{
  "model": "self-supervised audio encoder (BEST-RQ)",
  "dataset": "synthesized solo parts of chorales (CocoChorales)",
  "train_examples": 39062,
  "n_mels": 80,
  "hop_length": 160,
  "input": "log_mel",
  "win_length": 512,
  "codebook_size": 1024,
  "mask_prob": 0.08,
  "arch": "ecapa_tdnn",
  "norm": "groupnorm",
  "hidden_act": "relu",
  "weight_standardization": false,
  "depths": [14],
  "kernel_size": 5,
  "stem": "single",
  "widths": [320],
  "init": "lecun_normal",
  "optimizer": "muon",
  "muon_scale": "match_rms_adamw",
  "learning_rate": 0.0025,
  "momentum": 0.95,
  "nesterov": true,
  "orthogonalizer": "polar_express",
  "adamw_lr_other_params": 0.0027,
  "max_steps": 11400,
  "batch_size": 512,
  "epochs": 149.4,
  "lr_schedule": "wsd",
  "decay_fraction": 0.3,
  "final_lr_fraction": 0,
  "warmup_steps": 570,
  "weight_decay": 0.3,
  "adamw_weight_decay_other_params": 0.05
}
Rows from block 4 of a small self-supervised audio encoder (BEST-RQ), named by matrix and row number. Each number is 128 + 32 x the weight over its row's rms, rounded and kept within 0 to 255. All counts start at 0.
Before each channel's rows are labels from the 100 clips, of 14848, where the channel reaches its highest value: "lies over" is the class under the peak. Only what is clearly more common there than usual is listed. The data: synthesized solo parts of chorales (CocoChorales). In brackets: how many of the 100, against the usual share in percent.
# c30: last pointwise conv (model.blocks.4.c3.0.weight, 320x320x1), inputs 216-269

lies over: B4 (94 vs 3.8)
c30.124 [129  93  88 133 151  91 167  66  76 116 135 179  89  85 120 154 160 163 144 152 165 164 155 140  86 122 157  98  85 169 116  95  99 160 140  93 184 167 100 105 114 148 106 136 133 117 145  61 100 119 107 185 134 127]

lies over: C#5 (59 vs 3.7)
c30.283 [123 179 171 130 162  80 181 104  93 124 165  74 192 163 114 163 151 142 153 109 185 195 126 115 167 176 152 151 124  61 107  96 150 107 108 106 137 116 111  67 182 181  89 163 139 139 134  98 104 180  96 145 146 122]

lies over: C5 (66 vs 3.6); E5 (31 vs 2.9)
c30.43 [ 83  56 116 117  97 144 142 103 146 126 124 131 167 172  86 134 131  79 141 180 168  91 149 164 154 135  82 100 124 119 131 133  86 155 144 138 106 122 104 185 129 142 122  86 105  78 168 177  84 169 139  91 158 146]

lies over: silence (46 vs 12.2)
c30.233 [159 150 144 152 105 113 139 106 116 136  97 144  61 126  92 136 131 170 153 104 117 103 125  93 110 140 141 114 164 127 150 141  96 113 116 135 145 121  86 105 121 156 192 127 178 135 114 111  79 120 122 166 134 241]

lies over: G5 (36 vs 2.4); D5 (35 vs 2.9)
c30.257 [198 127 108 143  80 112 136  74  71  68 170 109 141 120 160 152 148 156 171  96 109 105 121 103  94 110 182 108 179  96 113 111 177 184 115 143 171 115 149 137 105 122  98  86 163 107 120  97 100  98 124  82 127 164]

lies over: A#5 (60 vs 0.4); A#4 (37 vs 4.2)
c30.101 [144  89 122 125 128 162 100 159 192 142  89 180 116  83  91 133  93  85 147 152 199  89 121 135 179 115 137  79 164 196 149 174 117 138 152 163 179 126  47 171 130 126 147  71 207 157  81 155 123 195 132 144 148 148]

lies over: D4 (25 vs 4.6)
c30.155 [138 126 127 121 100 139 157 124  84 107 126 122  91 148 151 141 193 111 111 155 145 118 112 116 131 134 111 139 132 132 204 128 168  98 119 114 134 193 122  87  58  87 142 164 123 144 159 144 186 182 132 198 121 149]

lies over: D5 (54 vs 2.9); D4 (37 vs 4.6)
c30.78 [ 82 112 120  91 155 188 102 101 203 131 198  87 126 194 127 188  94  59  86 176 134 150 132 149 124 167 103  92  52 104 139 194 138  64 172 130 212 122 135 120 118 129  60 122 103 148 160 153 121 139 133 192  76 164]

lies over: D#5 (41 vs 3.3); D#4 (31 vs 4.1)
c30.75 [ 72 121 111  87 169 101 180  83 116 140 104 114 163 123 166 126 133 123 125 185  90 122 132 169 118 119  95 108 164 150 176 104  78 120 109 125 102 111 144 157 123 156 153  83 180 119 201 124 122  93  92  73  71 130]

lies over: C5 (51 vs 3.6); C4 (46 vs 3.2)
c30.232 [ 79 156  99 133 128 140 104 109 153 129 137 214 137 111  98 146  86 142 156 105 133 163 222 106 129 111 102  95 148 147  85 173 107 105 165 145 138  81 120 183 127 181 132 132 132 153  96 155 117 138 142 200 110 128]

lies over: D5 (42 vs 2.9); D#5 (39 vs 3.3)
c30.196 [ 99 146 175 143 121 125 117  87 116 210 184 132 160 162 107  83 143  95 119 102 115 158 138 114 114  66  93 112 155  74 108 101 145 184 143 176 125  90 142  76 159 112 180 123 116 181 201 159 146 148 132 217 115 133]

lies over: D#5 (55 vs 3.3); E5 (36 vs 2.9)
c30.289 [ 94  92 150 120  61 157 140 157 100 115 140 122 137 143 149 138 118 100  56 133 123 107 123 168  65 103 119 117 134 113  92 131 159  98 151 109  92 117 189 188 157 118 152  83 112 188 220 120 113 123 155 111 109 139]

lies over: F5 (50 vs 2.9)
c30.244 [112  70 161 113 120 108 126 134 171 195  72 137 119  67 133 128  75 120 141 153 135 162 129  74 120  61 148 118 144 107 169 138 157 136 152 122 216 107 133 137  92 106 200 116 154 140  82  95  97 100 118 121  81  90]

lies over: C#4 (96 vs 3.8)
c30.27 [108 167 149  96 129  59  87 149 124 137 125 205 105 116 141 106  93 105 156 200  81 125  95 101  94 105 115 148 185 184  85 130 121 124 133 129 102 164 156 112 148  86 176 139 136 175 119 137 133 163 137  97 139 105]

lies over: A4 (52 vs 3.4)
c30.292 [217 104 118 167 167  94  97 183 124 121  82  92 114 175 118 136 104 109  88 139  96 139 151 116 106 152  62  99 141 168 137 102 107 113 203 139  73 140 134  98 179 138 166 100 142  86  93 120 214 105 154 137 147 169]

lies over: A3 (60 vs 2.6); G5 (26 vs 2.4)
c30.132 [117 111 103 111  61 106 179 133 103 153  53 119 156 125 157  70 117 143 170  86 164 198 155 147 122 105 162 141 129 153 162 127 167 146 113 115 124 106 139 107  96 124  80  62 127 109  90 156  83 119 218 102 104  93]

lies over: D5 (57 vs 2.9)
c30.16 [204 113 102 122 127 174 101  92 152 146 157 149  93 119 113 153 121 106 109 159 132 105 136 153  95 170 110 158 115 136 116  84 126 196  96  76  86 108 185 129 138  91 146 141 229  27 133 180 127 165 126 138 141 114]

lies over: D#4 (28 vs 4.1)
c30.151 [ 95 170 124  62 138  68 162  64  78 118  97  31 149  82 126  92 140 147 112 124 224 149 161 111 127 158 153 126 163  45 136 144 128  97 167 143 110  51 192 112 118 160 114 139 124 161  90 118 198  78 103  84 129 105]

lies over: D5 (60 vs 2.9)
c30.266 [119 122 131 105 159 120 189  85 121  95 151 142 109  80 131 151 139 107 117 147 153 124 129 128 127 118  62 126 139 101  99  80  33 186 152 118 141 100  72  73 124 140 147 109 150 101 138 176 137 109 154 181  82 175]

lies over: A#5 (45 vs 0.4); D5 (30 vs 2.9)
c30.278 [131 120 176 174 153  96  90 174 103 110  78 118  76  67 130  58 108 119  87 167 181 116  86 144 160  96 178 146 110 131 123  97 145  95 107 116 131 154 160 100 117 120  81 138  76 153 121 149  91 171 146 145 129 139]

lies over: silence (100 vs 12.2)
c30.246 [119 171 163 139  91 156 134 122 194 124 155  88 107 144 140 143 141 103 185 143 159 104 106 148 187 125 143 131 168 106 113 165 155 187 122 177 122 117 111 139 159 111 129 192  91 130  82 111 157  64 118 106  89 149]

lies over: C#5 (42 vs 3.7); silence (36 vs 12.2)
c30.302 [ 90 234  75 132 156 177 145 137 130 141 167 132  93 145 142  80  92 129 129 129 208  69 134 127 162 123 156 180 116 150 136 172 101 183 125 114 103 122 170 122 127 137 181  78 131  93 103 155 137 113 118 119 129 163]

lies over: B4 (37 vs 3.8)
c30.3 [166  74 144  69 125 103 136  98 142 111  99  76 154  82 168  99 157 143 123 117 179 135 122 137 162 108 143 140 141 112 135 164  69 111 134  64  93 126  96 109 159 122 105 105 129 119 147 200 130 138 105 120 154  84]

lies over: C#4 (46 vs 3.8)
c30.149 [199 127 138 145  58 142 159 152 106 172 185 131 164 110 155 163 139 149  95 127 131 153 146 114 135 151 175 124 143 167 138  93 135 150 101 137 109 119  84 169 131 119 197 136  80 114 107 100 128 127 106 142 122 107]

lies over: G#4 (27 vs 3.4)
c30.187 [117 109 160 125 179 144 105 115 108 159 140 131 150  80 131 139 161 137 151  68 152 182 139 114 109  95 137 130 107 172  98  99 148 141 147 119 111 134 171 170 119 137 105 115 129  93 151  50 172 119 119 126 100 153]

lies over: B4 (65 vs 3.8)
c30.309 [100 108 147 179 144 158  88 115  77 130 100  94  86  88 121 171  94 119 135 105 136  98 185 148 108 137 127 108 215 142 121 112 113 162 129 145 114  98 174 104 127 151 171 142 115 145 177  68  76 162  85  86 115 114]

lies over: A#4 (71 vs 4.2)
c30.256 [170 139 152 148 154 110 103 123 143  89 120 164 183 168  66 157 196 176 124 121 136 124 167  94  92 122 109  93 151 193 110 118 138 157 179 139 106  83  81 137  84 126 107 107 108  88 112 120 124  71 119 141 119 106]

lies over: F5 (48 vs 2.9)
c30.209 [162 130 143 169  74 147 118 120 144 154 123 138  78  92  96 150 147 165 159 159 159 118 105 130  89 145 136 148 144 127 139 103 167 122 113 170 148 149 137 125 178 109 175  98  72  82 151 123 126 113 109 197 152 145]

lies over: B4 (40 vs 3.8); A#4 (40 vs 4.2)
c30.100 [ 85 161 147 230 155 147 146 150  50 143 122 108  98  97 110 154  78 112 104 171 142 152 143 125 116  85  87 158 140 139 165  89 136 185 135 155 186 122 135 128  48 110 112 177 157 168 129 104 115 181 160  93 122 120]

lies over: A4 (69 vs 3.4)
c30.265 [114 114 113 132 245 149  75 155 122 154 131 108 145 119 161 146 171 114 129 114 137 125 126 109 151 144 155 132  93 120 113 169  96 191 143 153 134 118 122  86  96 101 100 164  80 163  97 142 142 134 152 120 141 123]

lies over: F#5 (34 vs 2.5)
c30.150 [178 110 128  96 144  83  72 129 177 130 133 128 133 132 135 107 111 139 161 179  93 117 103  95 111 200 119 170 159 136 132  98 203  84 119 174 117 150 160 126 113 116 171 147 125 177  59 156 118 185 113 160 101 144]

lies over: C4 (39 vs 3.2); A#4 (31 vs 4.2)
c30.281 [131 145 128  59 177 121 186 174 121 148 126 124  72 116 106  59 118 141 131 118 133 134 120 114 161  79 162 195 126 134 189 101 111 154 129 129 181  81 154 161 160 174 109 195 134 187 131 148  99 122 160 161 160 179]

lies over: G3 (31 vs 1.6)
c30.204 [126 160 103 130  85 173 114 107 133 161 168 124 149 179  86 136 183 121  99 131 149 223 144  77 101 188 134 165 167 160 117 115 141 134  91 174 109 113  97 133 188 150 157 146 149 130 102  82 147 183 142  78  93 126]

lies over: G#5 (44 vs 1.4)
c30.282 [114 168 145 172 123 178 134 211  85 126  96 221 140 135  97 179 140 112  71 171 128 174  89 170 111 119 134 124 147 130 128  72 127 104 151 113 143 107  90 120 144 113 100  86 170 205 161 118  72 142 118 188 102 117]

lies over: G5 (61 vs 2.4)
c30.90 [132 159  89 205 120  92 173 136 171 148  68 159 166 114 164 100 123 114  81 127 130 126 164 114 167 134  50 235  87 100  95  94 139 122 123 117 104 134  83 114  54  77 106 120 116 152 160 193 111  96 107  98 156 108]

lies over: G#4 (36 vs 3.4); C#5 (29 vs 3.7)
c30.126 [131 120 142  72 137 145 152 171 149 131 110 136  99 130 107  69 101  96 147 111 193 103 115  70 147 179 143 125  91 114 186 171 149 115 107 123 108  89 147 142  87 150 109  82 158 151 100 134 144 191 187 144 147 150]

lies over: C#5 (54 vs 3.7)
c30.295 [130 149 106 109 110 157  86 170 118  95 166 128 165 135 122 138 108 177 149 127  90 135 138  95 122 136 104 121  98 193 113 133 145 118 107 132 113 141  96 116 100 128 159 118 148 112 112 117 110 109 154 121 177 180]

lies over: E5 (84 vs 2.9)
c30.76 [164 125 149  49  56 154 133 107 143  96 144 113 173  89  81 144 124 100 138 107 120 159 156 148 156 160  91 148 169  84  94 106 103 128 129 122 112  92 141 171 106  91  88 153 166 163  96 144 142 135 132 109 147 144]

lies over: A#4 (57 vs 4.2)
c30.14 [163 142 114 160 110 140 181 173 109  77 114 167  95 132 133 207 185 119 148  91 153 128  82 153  82 127 107 110 148 181 151  96 132 121 178 148 131 125  99 119  71 152 117 104 144 109 180 128 111 111 113 137 138 118]

lies over: D4 (65 vs 4.6)
c30.93 [121 144 130 154 106 153 104  86 147 166 101 187  73 132  94 147  75 114 110  99  92 155 146  73 116 143 131 149 139 156 161 131 159 121 137 143 105 125 132  78 200 114 126 161 181  56 129  35 146  89 142 182 163  68]

lies over: D4 (44 vs 4.6); silence (30 vs 12.2)
c30.240 [156 113  92 138 172 135  69 167 191 140 141 105 142 118 126 188 140 120 237 120 113 141 148 140 112 173 148 108 147 151 133 147  93 119 121  99  87 114  98 117 104 154 125 123 145 122 141 140 137 131 152 115 110 145]

lies over: B4 (80 vs 3.8)
c30.268 [136 176  88 150 129 173 120 124  66 111 118 171  95  87 142 117 178 136 123 168 118 143  93 108  82  79 145 110 191 185  85  97  73 121 141 104  87 106 120 124 124 224  95 178  93 131 103 120 114 134 172 151 158 102]

lies over: G#4 (39 vs 3.4)
c30.161 [168 145  85  86 101 153 130 168 100 100 149 147 124 132  95  97 115 136 174 183 145 105 115 129 118 126 136  68  89 160  78 151 155  84 132 124 144  72  84 128 144 114 119 127 121  96 133 117 189 101 148 131 139 115]

lies over: A#4 (40 vs 4.2)
c30.22 [158  65 150 113  63  72  93 126 127 107 128 139  78 164 115 114  52 120  76 140 163 146 150  97 177 105  80 139 120 155 150 160 114 118 159  99 106 148 111 115 151  68 116  87 107 174 117 154 156 151 116  61  92 143]

lies over: D5 (39 vs 2.9); D#5 (30 vs 3.3)
c30.55 [170  90 115 139 105 132  96 103 142 153 146 116 152  85 111 172 108 107 102 169 187 118 176 176 150 141 172 142 232 122 148 147 193 134 153 124 147 104 108 166 131 105  67 119  89 152 106 156 215 110 156 115 128 153]

lies over: D#4 (33 vs 4.1)
c30.120 [155  98 170 169 130 102 116 141  67 105 105 199 152  99 109 121 183 128  54 158  78 104 120 131 143 103 191 118 115 155 104 106 141 129 105  97 156  71 131 101 110 139 110 161 101 144 126 134  85 170 140 103 186 188]

lies over: A3 (33 vs 2.6)
c30.86 [118 145 103 134 138  79 138 112  49 119 185 230 168 139 102 128 185 118 147 121 170  82 115 140 153 103 171 142 113 100 108 105 152  97 143 126 123 106 104 128 110 130 120 142 151 120 129 150 141  93  99 168 154  82]

lies over: D#5 (90 vs 3.3)
c30.0 [120  89 113 183 143 158 153 126 120 122 142 104 128  79 140 108 106 130  95 162 128 158 128 153 167 122 111 146  88 109 130 136 178 107 160 124 144 108 127 162  71 106  94 109 131 189 139 152 135 216 157 117 146 128]

lies over: F#4 (75 vs 3.1); F#5 (25 vs 2.5)
c30.288 [126 194  94 144 153 136 107 167  97 136 136 171 119 103  80 111 127 119 121 116 135  93 142 151 128 111 151 129 142 146 122 146 106 128  97 163 122  94  97 149 131 156 133 153 115 143 132 116 153 122 100 143 143 142]

lies over: G#5 (70 vs 1.4)
c30.112 [145 198 187 102 169  88  86 143  62  71 131 117 117 116  89 141 156 127 156 157 123 140 121 134 118 115 107 110 107 127 135 171 155 159 163  98  46  84 108  99 111 131  92 128 175 178 149 115 107 132 131  68  91  80]

lies over: G#4 (42 vs 3.4)
c30.35 [143 125 161 139 133 112  99  95 124 213 107 162 101 169  71 139 188 147 116 112 130 144 120 129  79 118  75 148 120 147 159 113 176 144 131 129 129 118 190 105 138  91 114 118 178 115 143  95 118 173 174  56 111 129]

lies over: G#5 (40 vs 1.4)
c30.279 [162 179 155  82 124 151 135 178  70 143  75 132 122 149 135 165 125 100 177 107 126 111  84 128 106 128 205 122 113 152 124  90 121 118 125  93 171 125 168 137 171 123  98  77 146 129 126  79 104  71 141 161  91 103]

lies over: A#4 (29 vs 4.2)
c30.176 [161 211 143 136 155 149 125 100 133  98  40  83 128 151 149 138 161 149 120 146 116 108 118 142 159 124 195  91 178 144 122  84 114 132 118  56  53 135  99 159 126 123 178  91 134  89 188 226 202 132 107  91 140  94]

lies over: C4 (85 vs 3.2)
c30.58 [120 153 123 163 127 124 152  50 129  90  80 148 136 103 140 113 134 140  91  79 154 123 134 126 104 119 106 107 183 122 159 121  90 128 194 132 137 161 115 147  86 165 100 130 132 147 126 131 148  98 124 114 154 105]

lies over: C#4 (100 vs 3.8)
c30.21 [120 161 160 120 103 141 149 116 117  72 170 206 141 148 136  70 126  98 144 125 114 117 143  93 171  99 123 147 151 130 105  51 128 148 130  71 180 138  89 180  92  96 115 151 122 138  95 142 183 112 115 125  94 158]

lies over: G5 (62 vs 2.4)
c30.42 [169 114  79 169 134 134 135 165  99 100 156 170  74  82 157 116 132 155  77 102 118  81 192  80 164 205 116 239  76 153  80 118 104 109 154 138 126 150 122 177  80 152 125 191 104  99 131 165 146  82 147 119 172 120]

lies over: G5 (92 vs 2.4)
c30.9 [139 102  96 143 133 146 196 109 168 127 128  77 159 170  95 128 131 105 152 129 164 146 147 143 150  87 123 221 124 152 171 107  89 152  65  64 149 107 142 159 109 225 111 130 108 133 127 138 150 132 132  78 124 140]

lies over: C#5 (48 vs 3.7)
c30.80 [102 146 131 105 113 108 170  88  59  22 148 221 145 115 150 187 144 116  91 143 159 112 131 125 136 166 165 102 131 208 133  96 110  98 167 115 133 133 143 115 151  59 106 145 134  82 134 122 164  99 134 106 116 150]

lies over: A3 (38 vs 2.6); C5 (25 vs 3.6)
c30.137 [136 121 126  97 191 133 139 144  70 133 143 149  92 137  92  95 152 162 104 100 113 102 157 125 136 147 148 133 149 188  78  85 105 109  64 119 145 150  91  47 177 172  89 120  96 126 104  84  92 169  55  97 156  93]

lies over: F#4 (29 vs 3.1)
c30.307 [143 151 139  89 132 115  82 130 142 139 100 145 113 117 126 129  79 104 108 120 113 126 107 115  96 139 120 124 118 108 130 111 124 106  97 105  86  89 136 156 136 116  92  82 104 114  84 119 145 160 128 153 128 121]

lies over: F#4 (41 vs 3.1); G3 (27 vs 1.6)
c30.277 [126 175  90 192  94 111 182 143 165 155 118 131 149  49 190 127  89 160 111 120  97 147  86 161 141 106  91 135 112 161 158 108  90 119  80  89 150 152  66 100 152 131 123  78 126 125 172 113 179 160 170 118 112  99]

lies over: F#4 (34 vs 3.1)
c30.40 [187 177  87 107 204 123 122 131 137  77 122  97  96 167 160 100 117 135 122 124 105 135 111 128 108  85 237 149 175  79  55 166 107 181 161 128  92 122 125 119 122 108 106 127 163 111 129 107 149 118  98  61 147  95]

lies over: B3 (100 vs 2.9)
c30.285 [127  77 125 100 160 129  70  87 115  76  92 200 106 142 110 155 125 136  98 123 134 109 157  67 126 118 129 103 163 121 121 147 130 118 142  83 143  83  99 164 112 116 132 144 163 187 116 131 133 172 101 124 162  99]

lies over: D4 (28 vs 4.6)
c30.180 [163 106  97 109  93 135  87 174 119 148 117 139  94  93 113 151  93 140  98 157 151 141 147  94 113 144 140 122 169 130 125 147 127 123 101  77 192 135 119  92 122 168 201 117 133 112 118  66 159 178 111 139 125 160]

lies over: G#4 (33 vs 3.4); B4 (29 vs 3.8)
c30.49 [122 209  97 171 158 109 123 109  64 102 107 167 126 143 107 114 170 134 134 135 135 106  87 116 144 155 100 127 142 133 144 172 160 139 126 115 216  95  90 167 131  93 140 112 115 124 139 123 119 148  85 110 116  98]

lies over: C#4 (29 vs 3.8)
c30.11 [137 129 170 137 121 145 174 132  86 155 103  84 129  51 111 110 182  67 121  95 163 137  78 135 147 161  80 117 163 201 147 118 148 126 139  93 148 151 183 136 108 132  89 168  70  74  95 106 123 182 122  86 159 125]

lies over: C#4 (78 vs 3.8)
c30.260 [160  95 179  83 171 132  99  75 105  77 140 124 159 169 111  91 123 152 155 147  80 134 133 190 123 183 127 124  55 148 135 173 143 113 125 121 152 129 109 134 163  51 168 108 167  69 136 114 159 126 148 118 163 130]

lies over: C4 (37 vs 3.2)
c30.79 [134 154 143 170 139 128 120 159 125 129 126 138 237 119 138 127 233  79 120 164 134 173 114 108 185 133 146 175 126 136 125 149 135 135 119 120 163  85 124 149 124 161 160 110 106 147 171  98 103  71 136 125 109  73]

lies over: D4 (72 vs 4.6)
c30.215 [149 123 192 169 156 106  93 121  73 108 111 102 204 125 115 133 162 153 137 119 134 118 141 101 176 117 154 159  89 174 104 122 133  84 146 161 113  51 103 142 122 128 133  77 132 125 132 113  82 143 106 156 141 117]

lies over: C4 (46 vs 3.2); C#4 (44 vs 3.8)
c30.117 [156 142 154  68 143 146 111 145 133 149  92 129  93 145 126 101 156 170 129 100 118 138 143 104 148 117 123 131 218 108 122 100 163 142 123  85 198 114 134 137 131 106 149 167 142 134  96 158  82 109 140 131 148  79]

lies over: G5 (37 vs 2.4); F#5 (34 vs 2.5)
c30.193 [181  76 122 105 129 134 146 148  83 169 106 119 144 164 129  96  88 195 130 106 154 147 115 194 137 165 157 175 130  97 139  81 188 161 106 142 145  77 162 134 139 124 167  83  83 144 143 126  93  98 111 114  92  72]

lies over: A#5 (91 vs 0.4)
c30.178 [142 172 121 118  66 152 108 125 122 119 183 169 176 112 110 137 129 132 110 186 167 124 183 134 135 114 156 163 112  98 137 124  81  80 124 133 123  79 146 149 104 155  87 156  71  82 153 123 142 140 148 138 108 121]

lies over: C#4 (88 vs 3.8)
c30.317 [106  93 123 151 147 173 195 179 139 160 161 165  64 132 108 118 223 149 186  98  95 115 127  75 131 119  84 104 138 150 176 148 175 114 112 107 145 132 117 119 107  51 119 145 159 148 143 166 141 125 174 101  94 100]

lies over: G#4 (53 vs 3.4)
c30.119 [120 144 143 170 127 129 151 154 104 133 131  94 102 211  63 110 139 157 136  22 123 116  84 133 178 144 116 120 117 136  70 117  92 119 110 136 155 119  91 139 142 135 151 104 143  98 128 130 189 143 177  80 127 136]

lies over: F#5 (68 vs 2.5)
c30.147 [148  70 122 113 124 119 109 150 134 102  53 143 123 104 104 185 125 124 129 102 101 115  83 122 109 144 134 137 128 130  83 201 106 112  82 142 175 117 112 143 170 129 149 103 115 102 124 143  70 126 137 146 172 173]

lies over: silence (34 vs 12.2); E5 (25 vs 2.9)
c30.84 [ 99 120  86  68  75 160  63  77 140 151 122 209 154 128 141  92 126  53 108  33  86 145 148 157 105 139 144 196 120 143 119 135 161 135 154 178 148 141 131 137 125 167 152 152  77 134 123  74 175 202  80  78 111 103]

lies over: E5 (50 vs 2.9)
c30.116 [125 153 113 133  90 129 127 120  58  91 128  78 125 152 174 142 139 171 180 179 119 130 103  81 130 116 149 138  86 101  96 110 132  56 118 163 149 155 154 120 128 177  91 189 131 103 252 196 136 145 120 122 183 139]

lies over: D#5 (34 vs 3.3)
c30.81 [136 123 119 160 137 129 142 112 114 133  90 111  50 121 141 117 209  76 145  92 105 155 132 154 140 151 177 111  81 168 169 145 169 170 151 162 156 149 123 157 124 102 155 164 110 127 103 176 136 143  85 174 154 124]

lies over: D5 (35 vs 2.9)
c30.52 [ 60 105 161 105 162 162 134 190 140  79  76 136 173 148 138 119  95 185 149 162 146  82 147 209 165  91 131  66 148 121 173 123  66 133 108 123 113 165 113 164 140 126 140  98 148 148 134 202 156  81 105 149 158 132]

lies over: A4 (72 vs 3.4)
c30.38 [133 115 163  86 150  90 150 122 169 100 136 170 128  90 152 139 105 150 154 120  66 165 166 140 129 104 138 164 136 147 133  94 144 201 117  83 147 115 100  93 118 123 140 143 135 134 180  29 117 129 116 113 132 107]

lies over: D#5 (95 vs 3.3)
c30.15 [138 111 172 125 141  99 106 143 202 131 108 110 134  90 163 150 141 124  61 143 166 141 125 126 185  63 124 157  83 109 100 113 121  84 125 108 143  86 125 122 132  89 114 127 166  76  48 102 141 142 102  91 143 123]

lies over: D5 (35 vs 2.9)
c30.130 [ 58  90  81 143 172 101 123  99 142 167 196 127 111  82 126 128 106 154 147 149  72  83  96 153 159 175 123 149  92 167 119 125 176 124 100 107 136 163 126 128  66 107 160 105 126 106 167 131 138 168 135 108 151 116]

lies over: silence (100 vs 12.2)
c30.156 [ 87 195 163 155 164 100 122 189 108 120 112 156 133 121 185 140 135  93  82 146 152 172  69 147 119 123 140  91 107 131 135  98 147  92 173  87 156 127 163 209  71 101 157 109 109  96 106  86 107 119 162 137 128 137]

lies over: A4 (25 vs 3.4)
c30.87 [123  62  74 141 171 151  81 142 176 150  91 105 175 112 146 134 129 104 176 190 132 138 126 129 141  97 146  91  64 127 146 125 109 149 123 101 111  95 179 142  83 123 153 220 146 133 150 172 147 147 140 118 111 124]

lies over: F#5 (63 vs 2.5)
c30.313 [136 125 114 134 141 115  79 157 133 134 106 200  87 130 132  94 161 156  95 132 122 187  91 182 149 118  75 142 155 116 129 216 124 193  73 123 132 119  91 130 159 103 130 138 162 133 119 113 119 134 125 180 132  95]

lies over: G#4 (81 vs 3.4)
c30.69 [129 113 141 122 108 142 136 120 134 152 104 133 173 132 124 184 137 124 126 116 104  80 178  91 159  90 123  97 122 106 167 118 119 134 155 103 198  90  90 138 119 134 173 106 101 105 106 133 153 118 172 148 157  77]

lies over: C#5 (49 vs 3.7)
c30.56 [187 173 106  63 114 186 131 100 110 140 204 130 104 146 130  76 126 126 198 125 120 121 111 142 108 117 153  64 194 144 105 117  94 107 119 101  84 140 184 252 110 104 149 199  84 122 124 197 119 157 161 124  85  97]

lies over: A4 (25 vs 3.4)
c30.272 [106 160 158 194  91 112 150 151  85  85  60 117  89 155  93 112 157 178 120 161 130 106 113 102 150 151 145 154 173 169 169 122 138 165 151 161 134 139 120 137 140 148 137 114 103 209 114 129 127 106 144 190 104 136]

lies over: C#4 (45 vs 3.8)
c30.154 [ 92 100 148 178 122 146 147 140 100 153 133 189 230  95 138 109 118  97 149  85 194 101 149 164 120 152  80 150  48 183 127  72  85 105 175 122 174 163  92 114 180 167 131 114 126 245 129 109 153 132 127 102 123 120]

lies over: C5 (64 vs 3.6)
c30.125 [159 169 143 162  65 155 141 154 128  99  62  97 141 140  88 193 162 162 160 145 162 143 178  86 139  79 149 168 135 135 100 136 176 106  81 135 108 144 128 157 102 202 155  84 140 133 119 126 188  96  85 157 127 100]